From a checkpoint of a small self-supervised audio encoder (BEST-RQ).
Training: cautious_adamw at rate 0.0019, 40000 steps, batches of 64.
Rows from block 2 of a small self-supervised audio encoder (BEST-RQ), named by matrix and row number. Rows with one number belong to one neuron. Each number is 128 + 32 x the weight over its row's rms, rounded and kept within 0 to 255. All counts start at 0. Numbers have three digits each.
Before each neuron's rows are labels from the 100 clips, of 14976, where the neuron reaches its highest value: "top examples" is what is common among them. Only what is clearly more common there than usual is listed. The data: synthesized solo parts of chorales (CocoChorales).
# fc1: MLP up (model.blocks.2.mlp.fc1.weight, 768x256), inputs 0-127
# fc2: MLP down (model.blocks.2.mlp.fc2.weight, 256x768, transposed), outputs 0-127

top examples: note F5; trumpet; note G5; note D#5
fc1.196:106218152083079168116125108096144145086144113108046108077073137087103112137114110136155135055131133157135052131083173120146143010089118067078144129102120127115089149112126142138147140155168122142134153175089138108128154132097087111126117094121100109091099144121126096098124142110127109117140137106100143111106073112145079120053102143139142136150157126087132096107106164137102146097143
fc2.196:086105144155109112175130086089098133120181161145174025117208178137077172137086158123121129152088104086114136178188107164093138131163145089116212118079091097129158114159116096136111136133127089184130113055171118155129141163147144152169132112121149117113107105138075138146141161170112113127111106096133086034115140167089156133158180116095125173132082121128139173095116156153181070132144

top examples: clarinet; note D#4; note D4
fc1.407:155146138097107205140133075116137136115182139113119112162172109109163089101151087150190127112084141135121118154134144112094116103117165115090150109135117129067149134135142161043158130113158130156137124225164143103124148144198169127059123163127183097146097082144086072118119157132146119111135134123154138128154114173057100141102104180145149145136141055099167100191097064066123152148167
fc2.407:133153131104151119144121133140106053149162163168127126075152167176127165107144157101128106145126114110128131124163137087147101173101156119100126183138155063125155102126117081115106051102116158112104143042172100161120115163150104097126155146147135170171129167179152156103180111131103149167119122101105127072167095136180090113123092093154122162170069138129204129159159070168120070132128

top examples: trumpet; bassoon
fc1.406:134151081073170176078128163089099149127192128122119179099115105122124086142161154149125193119090138141081159137155145108120088121085126118083226085110134149100130133098083082105129113165094114095186129170077124119040124171132166152097181139159116115114165108143137078144100068126136144113112147137172100166104160121110107122053105134148127105105145093154171122144066153091119164143145
fc2.406:140139140140133111143173101154089147120132104166084156078072165165167093093139128118113115203119140154140153095231143098139106151104158078150140135154159117115120093159135092065047092103097153130068140068174095169133163091149123139112077066145163128172116146191123158062123143159124156097144155120105143136145139117092096104124164082103129058145186084154144175146110138132124140134126

top examples: clarinet; note D4; note D#4; viola
fc1.160:185116156102156179197105133142148085073130135099129180163112084133105120151113029195168194086085096114146148130133135147138190107091126103104110172126164050172127130121153149133130120094118171143025134223108126158114125178155120184060122147157145138080107113131136111171126215089113100149156163062144086131099149117144137191123133116097179149100148173102143144141112133106100125149174
fc2.160:148152115025113151118101131149112153139120095106083106105162119124132045164102108139113143150052110085171125145098145090140123132126130174072117149079090117120124114132137149134131125144064114115197095097112118123136175134115156148056162121160114096110091104106065101098037120166100163130111133117129106143107111097126105171076140153126092136101053136149098128103174142155130161149104

top examples: note F5; trumpet
fc1.340:124144100104160129095157051110142094068173138109144113171148137122103146117101076143082101080116133175145105089090056180124183110125124072120093096115116150099100114089103129070139144118132183169063157166162123153136135126075154122106106153135103146108102064116086068079142078160162100108140157053107077112108093120077137107069124132101109097062132180106078078078107122169067132145112
fc2.340:154091129136096136182177118118109103155193125083137140126093142136147117148165178155110125162101121033150088128109116090127093155094163115165119108083084129121124103174132081063047126162106122083125105100076141179157128090128075130138096110138154120155111138103149130145143135122165179114167147120052115059128153173086123126171131095167108141148063086206126109140142094160127115154118

top examples: oboe; note E5; note F5
fc1.720:151129154127076185159149136168150090157080137130096127106095110136136140143159157076176125119135108139132189169071110162131092064146131170083148104093110103093162128154110116158105091110150089159106089145101138171164090059126127153130119158124137192180116122096143151167163081083205097108120132101075160081128175133140130179132173085135167118164095136075177122190080165130151072105170
fc2.720:114112112196150115144180163139180164161091143133148097136146103178145067127162124181161130166124126173185128120135106126171106103113097145120091120114099134093092127153125105105103180171156150171107096145173084138114133140166119123123147110068171115146167165080183085113207067165154058160129103080117148147114135121133157135126145117174124174085120122136084168115078140113162116105141

top examples: viola; note D#4; note F4
fc1.294:069098106126080159142131181103200134175118171137151145103143046105097129168116133112170111117124214129134178115143071133115115130096177132085134094119156099168143169143155112100146102105152142127091118141142126169146121131205129165119103133148064164111135117067081078099164148062108125134075114133137048168125104138131203137088179127113089126135156139101096134220104136111112086156125
fc2.294:162172100093148086161121147107104125154120085098083080165141169174134087140104139162103155147151057173131102124080118143105082112095151142121178109126099118114062152076081106107135146210105176160195106115106148133123162117141115093135183120124158152097086116150110082151070109203105137154084104135150151140139161127127135144156121127088120179109074120239100097060137120179159116161104

top examples: cello; note D4; note E4; note C4
fc1.149:141141114108081146152138121089079139140085145190113187163145132173075099088118123075158114105094116139111141142065133107122112142057159116026181096131100124147175117143157118128126111141132139083085161124097146071122085104117096161120116150139138143100117141161091155194141170085116095134097127063124110113134107185133174150110170135167088135123105145116195110124100146094156087144194
fc2.149:093150108104139140110102091060129083117081103102147091142168031178113098136090215137075195171090168142129105179185170142159156115103228163087145119111089139058127128108141145111167116178077165158129116134154136107154160170149139102093101054107164100089096113078063101156092062155135145121108089136194073175130175165108111102149131157135147066142100129148139151097073118100143119117098

top examples: cello; note D#3; note A#3; note F3
fc1.89:156130092145156139134113146084146127105161138165111145137176134127097085090128092154090167095171118225128131096122143188136151102168124086119193083088153142143139123097087082126129157172155106146083080131113072113113143134153119173108182144159146138165137187166115113076180081156113093087166099055086077189154067189182135110134185122082150145080121119139101159199114100180139106110100
fc2.89:119131151120156085168140157113123098130102150143082142112121196158191079151095134195116166156124123096093112135052139169130149148113093126116132127097102103134093151100094072120128126143170167043139193065133128147158137111131171138153104129080127142180151151171104139079229145161124148139124127109122093071100107159149115149177178119114077119071064069148153049092123168159157098138093

top examples: oboe; note D#5; note C5; note C#5
fc1.268:093146178149183126149159130116130109076084111126160140143136105163067143075092085072132119055110106151198068194137100201137135123103116148098105131131089162167140136229179102118127157122123141098085114121127147109181125139103097094134093087109126112089106197081106137160148092061121127158137140118121056147118073148166134167122112079131111145103193139121126138116092151079169161132098
fc2.268:114074040119130185121051135164162119187113130146063123134140129092163141151163186096140107130133178095074138107166124078135098104111136149136141098149149115132156103151189166090100094051129115123127146121174080167125089071133129098128107155140116119132169137148137147129101125070123124110101146166109147102118188093094124150138105172154149101164089153142128115101150095123115139137138

top examples: viola; note D#4; note F4
fc1.627:086050125091083122035166146132147117182111095082140204167091077164123129170090195143139100107132147104125072146171119169119116134129173130097163131104157110173169128199158094092112153125129113154141119158142144147135125053172133062098129139145181105143128099065054135155123121050084132114127119092140112145102139131154123141124111166149077098121115098130146159171000132127191115089125
fc2.627:129111095137118027101132102130129146183046136106117075148103166130098117143118140125112145160133072125172082088155149060096069175077136103131087129098109152081076127130174143124159151128117111171107159142159155111124124142129104126138090144151144097129104167173099167191074113179131182113130164127114163117103094130099213104127160146123091206109111117183070182099153105130123137108069

top examples: cello; note A#3; note G#3; note B3
fc1.353:092101067150142179179100122147064053140151167171144139139142137100077152127126133162158109104126139129168153116109102136154098108090141115117138090125090141182103129137077126057097111118126110147191158106088140159133078147158147132091199099113078141132146100103175103082118145110154106142173119102065117135129123140122153097112145106194166124167109200141138171097114152114172055128190
fc2.353:182152119089129107124099143146146129179138117109146108153185133216145107134081122151098159255116105172133073137088161133131165118103172114139159119096131133098106136090143139062152089163129118179124141071121096084153132125136114081169098120121216110093119132097114099109175081148148102134091127133117096135181164144193228232159090221101160101145100175131098101107104074123174140114126

top examples: note C#4; bassoon; note B3; note G#3
fc1.29:106092071131078128098174146111187105137168149145119187130069138168094108087100136066093096106106100164096128137091216129179161143113133101118141088143150156142199120138102111100105141140174115116156142176081158118101135083097100149135135173169147139145122175132099110089126130095085122147161127070087153141117035151156158114128148125137131141142100084118132111158101128070173157152162
fc2.29:100107121112169096155208138121134193195124170131114078130156123138190134120132106137105124193128185122147127057116087052134147128153133114083074105093079138158109135111147142098143087131157143194144168111116202165111094126098132119138102133149109188141130127120149084099150167145125142152143151129149128173113096157143102116179188124158092172081142211129064152108090087139102137118094

top examples: note F5; flute; note D#5; note G5
fc1.666:142115064097139085103088142080110084140141114138095162191089151104111127148116143163156128121109116155078098094108114147121130084139123123105135166121181054092090114174155146122115099167059174149069181176113143135166135062152169118130138130149058188115141086169063111148111199129124100059130099122114161119117199123137082090093157172101149149118144131120078128103087160145163105131146
fc2.666:166151117108126085098059168072121153156140128075111115106103108142068137121083145146088072088136159146107156126179137125122111103102097118133140213071126107143126158173106145108081173159151103149122167120150146168142138121081155108128123106109116083138119138146109174145095144097150129096091118129064097111078105113110146168166108137135190242073147150110140146063166155153123065122134

top examples: trumpet; note F#5; note E5
fc1.413:078161123090186136146111116093092133118158093115097145148182142096085156129163172152108185112088122116131115126147149136173131121087164045093138081103162131171086126114097055179147136183120117081086095133133121122157110180132160115111077153146114069116126151125148117104148083093183165110155155134077063116081114159110174169111169142134126171118119154151161097101129097150122121159131
fc2.413:170125103189076096116165099152122118119131117182146181101133097128139116156100184176145110138134130130146156116124163123138135172113123142190146105162110089103067097141132126110108123083165127093088086147164157150113083143166105163119131155064181119150065149082187113050121156170128166145102154134077141102103137159105160099179088101144182131143102110239121144140048096189145099163179

top examples: note C#4; bassoon; note G#3; note A3
fc1.350:123148099166118171123130153128156116111165070109024167078144151152084134095150131109129143122124093161055168143099147124131158117123135095101219050143149125104116147102085077149102113128152101088170138171075147114115139136154159130143173172178145131137094080119136171153133157126119118132181168130110149103088112128132132146119128150117172155167106132109180096171114101135122138095175
fc2.350:137111152091151138146204143166127204106145157116115171080166135179176104074148134121056117186154141091200087129143146133132151189091128039093161101119111134118091136125111178175150139147122119093138153118147125146146138135125152060095159099188179167155146150128143162132140120113130121117137155122079166149061112145106101129146160124098138129072177121164118112077087074113107189121070

top examples: cello; note D#4; note C#4; note C4
fc1.324:125083083090143101155104134106119142074113158219100158135163128142078130081116119083205085095064134153065131144113173111109149119067140100034205102127120110165121132159105148141134137150106103119110183098087106094066127124124115128104162201139138159098095158142116150106149148063079112120141116101131152144135115145136114143122155123167089187157160157143132173117107133090150148122208
fc2.324:147170090150102087151135083081125131146120038128129112116123098133075070142111139187104192157112105083140171128171103143130096096092131173095090137078133172077106163085177090097185132159068145179195124132183132124182192136132096164104124096126116105071123186118114085143040143132142131119093141167171109150132159115123146100084128138126083121166116166178139118093090107143152119124112

top examples: note D#4; viola; oboe
fc1.478:114143126100065150173180154116180125144079180108117128133120087127160122119103152100218099127102148121126118159145150085109156125135163135008140162114151058141159139148200183093145093083182171135110120155104138129081157090177127115057096121158150150100192092112121109166181110059123169103104173128165110146124135137148120158106183170138117140135088111128152086171076137120121135098062
fc2.478:159167129102195122146128106110141104130093148106177139137192167220164112146112100151108140146145105164091107144107115098129157098129135179095107124159125100110120178142078120147134058089153103139144181077162178149134202133118162096115135160167076069118171127110162101121119118135161147116135131166146153167175088136164105170165166102178180138147044186135155091108139141131139108147121

top examples: note D#4; trombone; note D4
fc1.695:160136063105077195069101076129134107099190117125093118179127088118086143080149145139131097102125140135135101128124179156159138040114219074090181183095127145110135166090164104153129072192173155200125142187123079106087095124119131078094177139157125133136101108116112122138116127171129121159113110113153171118146119110068117140072080163160131124129194149083149163108118079112167132157169
fc2.695:066145185114153152076121149132124168118135100129110075106132127116098105117134152130150162092100140153162102157077177135088133117128145123158135073170122127183064186115129138120161185126236130144148146119192154142123139114139124123158136149113126188139090138156133178099129124133133132120108085185133125151113072147076162154114088162137175159114135098184109084081130178083152121183161

top examples: note D#4; trombone; note F5; instrument: trumpet
fc1.21:154163063076160120126112135118117091193108163139106109113168131149170144179098111158127152123147153174148171114097115138140132084107134104092150127099135123104076120077081101083075080075121140164076104138138120181111082155142169124116148172109096199129189041129120103103108156147177092100161193144132150113138145101120149122101144129132097096162086141149088064140120146179090174164171
fc2.21:096099123168071106164110107079182106180164117109067167123092169117168116087105146143114096110124178105098135119121143114051086106072123076161108176131151143105150167167128124169055152116169114117167143142125167175127144104151111101120125070126063114156188114110157133071065120140154157074100058155060098080150093142101139135151076136151150164170130125134189116117220094139169082114127

top examples: trumpet; note F5
fc1.145:142137143164088123139134128107124119055094083137103141047050115134103162139095092149091164113143098188131085145091146139160121105119124089098119103094090112084096126101060096160118115113173143146113068130124085157116129075145095155132141065098103126168127121126171130090150119105195096095120121115107098087138079137153083142131153108115103137118126159140175055117110150161128110111112
fc2.145:115121112090110111115152052198091124066132086151213148119156111135146163093172109160105116131125152073127175138173150084119176143158129085106154146142123131102182144144138205165160076094112049104084181083136140158092159125171177154146147177177131127135153115099172188153117170124057130121158143108130106110150174179141106102182156164140144177136106067120109208146120107131164136117150

top examples: note F5; flute; bassoon
fc1.744:114150177126096202143107147119146089121149138116090145107170124089176156145159122130168098091127123159143137114155183100189190099121153121107151089121100132139150135078127059139125109163213126086191151130073130125126135127128112124123152122145105095155110135124129122124126071121121168086152149082139189155142104112107109112102121156211159136145132063083173033158068071129133162197093
fc2.744:145155103131111082095097158104113094189163148174104132144125128166097121115120126097130158155144120121164139186143103130111059142155099115119117162156156108147029121143152135199082153197081186156103103093121125132171100149110117146130130101062076127167153152097127119107059128151143106105106111156080172121134161148089154115132110163099109066144131143169102129087189122177159121129126

top examples: note C#4; trombone; clarinet
fc1.517:113107119127102131141154163139095096138145171137114174089089036171054136096098113093157097092142130159094094132138137123129135107045144071101100161085180100111179161121125117087071144119096130160134125184071081136083134180131131152092163100116089091105104152151133128065075111141148157122101059088068134198133081127105111107123093124138122147108130118108127119132091106107160118106159
fc2.517:114114157110116138099143116174177112122122131144137155202149133128179103122134098113140148179150095118099151196140182083136131076134147118192157100119173139141064117181108122141121116135134096110086130151099109068152193117128130147131124133126187145156045024167070106119148101097096170156083167067114175112084168152103135100095131095158117108132096060176134116147113127178102142090155

top examples: clarinet; note F4; note G4; note D#4
fc1.590:062123156100111108133142098149113075104176159182152098141133077159111145062155101047156141092155171130144161191140137089130121116114113104101111160113171099135125103130182091149079112112083106128093192110108114098147164108150161129101068134086155176162137095117138107134114159149150102098072137093125119104128152141141086117106094132073146121179096084120169114122128138141080171088114
fc2.590:107120119163133113063095093115156123148122136115151118114112100148125112164082151153125177157117152081140087103071152128117142091114140182152137135103098123092120192115122157188084117200185149159095112109151128133135101122119066157040123145084169152159118147156083075137157129137123141125159071118146127031129085169128075055137123157099110111120148157142120150119114064130128074114088

top examples: note D#4; note F4; viola; instrument: cello
fc1.681:171114107112131181127117140079052134080155148147111186129199110103062128171150114133150106114110133116148136158126116124130167134115194099123156097129156079173128140127115124134142152155112175095194099112072152099131130185143127138101167096129070182145143090122107070086115105110079123137142070128114075155140102136119153119055140124163108113160145129119127152141125112156062151178174
fc2.681:101115078123108135121089149092115098084123147115091133152154117189097091130140100180114153209121171100186117073141172114117104108137151142081146200183140116092126113152176100073138104156137110144159104040139171106139131083143098098115101129058105143148142165078099159161115135111133171189110148119110110100210171135112156090176147147103143122130091082185105100151136113135149128161119

top examples: note F5; note G5; note D#5; flute
fc1.155:162130136136111118094106100146141094140138158093129170127205124081075162126131175139117106085120139152111076105129133161088164134162175142112115151129169048164106137127103084092110163137152163176174168142111145105083123162156141091109165131136135181107110080105134158158143130130154101139148091044152176171082143126140134097124110137141093145105140110118178099062053155177103132137150
fc2.155:113140116163084120132158150153134137174146154096148103152134111124137215101201134184118113135128146122141115136091114161096133150125172153134155114168111130121060185131115151138114159106185133109086143095126186098092119070123081105101113097113117172119096144135130156242136111126127148145099129173162098127141133163127157135136071154141151195141150117191105160095165190172151107091122

top examples: flute; note C#5
fc1.624:083120058180157170104101028147147091093153154146145199174139125122103151103152103143141103103160152153150148157122056187154175116106145146137132118136090140109151147106071078062074156132147140081073118111107121121130110083137155110123127053100095132202136094041105095119113043159156116051116096122132031114161101156107153086113132180163105111100168132093157150156109162122111137095118
fc2.624:140120171135099117110153098156078168152206104169190090145129149053146143167193093118131176142062129125150123129146138066179117046096125112113145107132171155148060150159169145118100163173123107172167153107139123147117189095101069151125123142122154143125026176161145123119128114151142112127124151110134138147207151105131135125095100162039094133140147141198094145093130084074117106088103

top examples: oboe; note A#4; note B4
fc1.122:052161119172166095078181153111177116170108156157156140157136087157079147082130189160103172106124131165117083105113220127189148132112151137119178119106107121129150197134171083122143140149170137182109196140115115139091184114128086130131096123176189130110113181172100149133195089137117196133097136128112119162130138157128161104123163142115142123123081104131146069105094163140179105124156
fc2.122:143105093131075165133107119125090169038094092112081150135133144125157084131083064165169087151106151143118157145159117120118149098112133181075116120062098132109088096181102170197128091149092098139143061098086138128190134111142096098144148087109105088138160136073103087130123148085187146122140152146148077140158084132169085117146172135165097151128120150205139085158162113132061154089058

top examples: note C#4; clarinet; note D#4
fc1.539:137111122126128154136153160171144092133184138149094168154084069161072069030148094124170143053149119149097134075149165144083085088113115064096124168129170135105145121162114137147129158137128149210123136181111122116071146110146113150093148139175149106131122107175105142169128198117079112128154112082075160115124139131136138149106171114058156188109185069091148135173099104049202130151166
fc2.539:134063085089108136145154139102096155133135095101145116170187120134118140163115102157101118107121138175146151105181114096088102191110158113078162189101138113166138093123101124121184126177130083141085159092154097132174150119100095153088118139179075096093116177147096155082103152082131130142138052133140143129237155213160152119144156154164124177138113165123101116119075114099120095143071

top examples: note C#4; viola
fc1.184:128115083141189146127117101093117132166179095197128183164125070199053108113129145138089144075092116177111095156124169181143158086103126096103177110086088166133143169067147067060120117168107125150085176196104062121156104101158177148137124161138141177177068158126044156089131139154154111096136157100114079164116136152099108132113105110108123105105110157133154131133039127108156147171160
fc2.184:086191110138171083185115120087155103163149117197169148133152143142144079086146157145125128152171161137098161110105134122128127114131112113172163091137090148160120128136111109133111096125134110087121156111131124249093181109153128074146092138130151162150124189141136167149140191108172153135092194158122104147092138139138176102165100123123112153119097096141142092126162105128129082107167

top examples: note F5; cello
fc1.575:157124103097144174143123119103106100118126150123114091128169110195167156184090140157131145092103120139126080102103067195117186127089120134121181097113156123125124135054103107050113082130176156117081193143129122185087096139117171092118141081143174109096100090149067122103127082139138072148127100056167112154124155107133166139129115134159094129066126133097106149091014116129081126122166
fc2.575:095086143136063105073132096171143129127135120137152143132093096127099139087102120106122130168149172127115145187172171134176144166164210114143107158087076153140130102118168104128145102140081077122092161118133118116175089086098120110175108119188129150149094108072108140182151116143098129131113174141093161086172110153101134113088156094166124101146182101163050176187141141113089101138095

top examples: viola; note C#4; note C4; tuba
fc1.255:094090112104071098139145163147145108174113115151032128107150113107092122149153072105081142100143168165150057129093105127156124050105154077128126086151142110149171150150119099157137131104137181142123063162094132094148126117183107136130135058134075129141152103111047112154163132108113116099128143087118098184158099100169135172078136111137127116168156131088187082083056116080126127169121
fc2.255:182174114130167068166081129147133136104109182138096113156164216237169155138087066135140133129112104209134139108136104176152121085105168032074061132131126129135128157115129159058161141093098148115120144120142127094158255139140139118098113094109122112227207107133044100164121129150101108108137136153198125174135142139164125119152142123154109140109217110102118137127114109127124139124108

top examples: clarinet; note G5; note F5; note C5
fc1.78:095182125126075121148103158151124090174129176137113155064100094110108197164125168144148112091133139162074077167077190127146156095156139080125167147118135106180115187153105051113078137137138110091168144116106107157087133097153122142104140108134067092109150129137152148137153128139115176119080077041099156134150112127140108085123114104164138153166150073123106097116125195141088158164142
fc2.78:154176175180117108122141117216117125093109124125150146121119111139095149086102125157118187157131131125145163134147126147131140162097106094100061161061179091111115155121151123129157127180122114143082053127085139101083142225153105196125106166127157092142109119116184099116120093117134131111122096073114094171132135182164176106075212095115145114103141106150135093160096133196095108096120

top examples: trombone; note F4; note D#4; note C#4
fc1.471:167109158173137139131161162087090108139095137085104116075178077123089150127168101097076145111113160180145059087048156103172109130099149090119080120109109096134105139124091170149122174144161172184141121145111135115077095138053078185140166132088134108104121166094179080149124144161132175168108111109088125116100098097052063153036120165119146148089181150102130055135119101125121098151125
fc2.471:132119120128142133135093160113139145128115164121120134122178116136157149118201087150153128159056129161146152129182113104114122141115147056100118092146086086086124175118115208151221148036164116134154165100124147115105066131054160129138128092069076125134130166161146152095077113170139123136069091137155137133147138145072097115174064110182165158117180107151091152102132149135122136116099

top examples: clarinet; note E4; note D4; note F#4
fc1.137:170151157114116180115170103179107135143147122135037112136142093099176107147180132133162079091073153113144111159072078105130119089154138124083153148120130112093150130139187129101155147093148167132118143143164132170130145118136159054118124131083126110122127073107111127128186140135104083097133073105128168067165163137039131155144134145182202159141075072090136113064101077137167130132098
fc2.137:143108110123181131154091133139095139162121148143150077111142146190118088011153109137080141165021078123151096142126123146164160135107117123113093145119108108147107144081151090130182085134177157158161144108084196125080107134148126099134123147087123132132123152143110115157135089156143180078060119131134138030111106162089133123192119134158127122118111114143136146104103121102144093126109

top examples: flute
fc1.581:144077120121136168167152120109104105095157126122118179123120130140060138152165134141119143111113127159125108059096075150055147131146165129127136114115150094070192159137107094128102054116065180132061132160113097117107099141141135151085124112162147116119126106165128184168107159142155083100109119130135165120163153124073081104102110129136099130083112172080184100152102140087066178133195
fc2.581:136121157116145177137197070184165171196108182128131140143143125139189163164143095141118159116122177131105113203097062151130139103168119159140127135106128111200143179110172170121102136132126129136163097113131176162148092144109110165146150188074120078130156057118152069136150098074110103178160126101116113107163118121110080160142140128136130192144122131140136086151146119138152116116169

top examples: note D#4; bassoon; note E4; note D4
fc1.619:121162108104080151153153142095089141149106112150109119089136106144124074075147140074164128140120144158074125135108128124174170128115125126105158046066102139088129126077087183108115109198146142153150092170052126140094152136097058160103112134106131175135110114102065085100101115102130118116090132169107114139115140129106120187104197170131118092146118105115117100178115117131083162134130
fc2.619:132135180163152120141130143121103119172150142106114124088132174107178095112166147117137114191100141124135155128145101197130118138131104083185041118130121110122121159096118185120146116075093111143109142110153110131150125083137105126132108054133138111175072112193113140085148101175109132122078136141090070121141119110087115159132158124101172102186163126110102160103108145090139065128103

top examples: clarinet
fc1.179:122122145124112149138174075178171098088204154132147111138138048114106088089186103125143115130140154107132126131098178180168138076113150136138145092117107122133128148102130154127106138166182124186145162208168100184124166123138152107013144137163149169104101111118079131154124061138120083109108140093152121122112095157073150164106120149126132138075137082118141146154122114115148133147088
fc2.179:138131097064097119137097150144136095153169118150124144125178100133096136158070103162133111160139119122130130127020152125160128033150168095097127149120131127084146130202079177096062106173123163137124122109175126084152118122103107115073077142112147099126159143126213110095124121138111161139115081117149133141114124105035125139111127087156146201136082110122188096151112155180161121097137

top examples: trombone; cello; note C#4; note E4
fc1.357:068119158136120117169106142138103141072097093111122175104151141180148180105130099071156114080071132139190171093130091127133093118067118116092136112119131157085171142099149164141140186073093142034098178090182131158157130128116138146132111104114099073131110168151115114132154126086038112137159114132102090107127038171119137143133148123161115152110113157035121147108114115070169129122118
fc2.357:093096120070129109169166106186060201156139107110101128151104171141075120100114025114119112134114099142113101130153155134076147218142133123105091190172133111125137114115148106090127150100133101157137131133153053102136094180075097083120092121162130053149107150082121149145051146122135126110101120139109103081128070128101152122074105082136081115126122151147175128182139082121099165164106

top examples: cello; note A#3; note G3; note C4
fc1.483:127118085094156142175122142130171099098104173162114143138159162150108149160101135162129097089196194132132156118081093226086140116092131124126141103134120094189172139130108108082080040117141150155079166086170103179153130106181181142122143110157098173109214107107108189127144096067145091131081112087099150145141129127135098123102139107143097118154120152055129093168133179127075121130192
fc2.483:164145161155183080067096065102142148128161128111153123114132180098122118088146137169055131248129089139136096118125194118113113146136151052134129134147168163099076172126122112132182133120136154135126128024156094097123101184122151108117185163166117105168078160146107104108138145187124115078125123146142209140125111127149197118098122131099136137139140151183136147099165093124160114127119

top examples: note C#4; clarinet; tuba
fc1.237:133142106094144120130147165082110117190136088161143117143144109149088145152127160072090109094120090227117136095087119183128091102136123072101119159123194160169157126166110125150142115127080158127083151173182131098093102141138128151083098101143128098113102188158180147158124161143136181114124109141113114131108215146148137151142102100110155144159135162133122076117051161090192146144126
fc2.237:141125157136099096086191151085187155079131091131127097116126154145137126124077103177126164223066131106171102177137183105106132198136146145162066099131059150059032141145132173057154141130130098158103113124171134129158138135103092115126123117172134151052135160108152148100203085133104071190119129177133115220146094152171154120167130129148131146123139125215132128114140107156051126110126

top examples: viola; note F4; note F#4; note E4
fc1.172:079109145096105144092105055187117117141104129151069147124149114113101117166098127110142144095174176152071132157143102194099114096159135108123170137120097143126176098170174154161087176150148106147165053149116120142122126100125115144040127119065094100218177105053108069100138125096138133037136118075114098051126142151158144120127140108077143143117182132095196090137143153090142130131137
fc2.172:047109081134110161128170139042154149157120095117149077145077140119071046096129194113111121193120153127155108105146100123154090113103165149117107081054069184151142195161185135127100100117101116120126125088136091137115137170160063091102103160117155141143101125126144124117111098142080139171126130177244088185125128126098096120101111156172141110148125104131101152108118120123109120150132

top examples: cello; note A3
fc1.141:102165130161103088149160137086163135078071136134115173083101134168150131156114137115132081105103166119151122122082127113117144122070146133060168166114108095149120173131179153109150135120175074099178145117140160136120156085161099118108103155160109116070157198098134191176185115069156185112099160082173126137152120132138115151108176141169171151100125143105113114133086126143179083050080
fc2.141:106090179105148151110117124107106122146123138176124106058177183120149099171138102136101161125155166129114150189109145100131137128221110154153095101168110159132112120117086135116111098075179156106139101100193065149142141096153173149107150095138127206110171116137155076015092129154132095126129092180087140127166174107125121116158129102151153103171111067169099091120114159105063160180150

top examples: note F#4; note A4; oboe; instrument: clarinet
fc1.673:099104135143149144151145108157072068134114120131073113134085107184113102142089226155149149125140136129137139157149104149109102109093168082132127135092075101124121133180135140148047129136138194087174153095126135158182108168109132117111090084120146139147149083129111159091121159124110213098146146160119066095112178141139070140161172113202179143076102046112169062051134101102144163118151
fc2.673:192161106112130074192122146073060131136175109138179101126158147109151045079137127155143145153147126138107104086138143157131132162126201153117145142134083120069081097078099079227084090125124113169102139102147111126155207095142065133097127079101181153139114179170093173139113138184113105138157088105162090138126116145126118081129116112136052109160103121186124098128065103191144083129083

top examples: trombone; note G#4
fc1.63:125119134084103092147115109125139123171150169091101148171124076091149099117092097134173101105145205156135114094081155108139101070110111080100134184042159102171115114039126132132128213123153120162165154146111131171167139149094087067106169123138120159085130082136095070093123102053194159087175160084120108178095070104169115099077093100123108104120184145115106145119097149144136127113114
fc2.63:070112124106167107188196142128043255167075122098135138105135136110168151114065141130108140158112082104055108148177161144130114156141115123069167087162101175162114160090098119140128187140149067142174120114114108103149090120139095085092152122085115102124100157152197113147103127159132113096165133142121119147069104140128074153168115089133103131144093178200166107103095119169175118098128

top examples: trombone; note E4; note D4; note F#4
fc1.1:104155144156076151138102098117067112114098145101121188073144068120093186181163082089121124122162154167161147073101114097149092115126137106089081134074135112168167112120141161146093186100099097090134089147073109141097124139137130153130108114090022109139156116135120106112098188089185126107169158161100083091125117094068135164118157191150168096193149207084145101115122159059061124142132
fc2.1:119088076102146078096144076127054136132071111113150134117084148173156192102193107151067175139129154120108083130212147113114133129120117074063120146107136114107129113143170180156176161104112115100112152108153112172149138135131143090172115199164116133060090086161089186128118144150111187067132106104074139200124116137135145090135195116078110124132124076114118133118067103123112138120092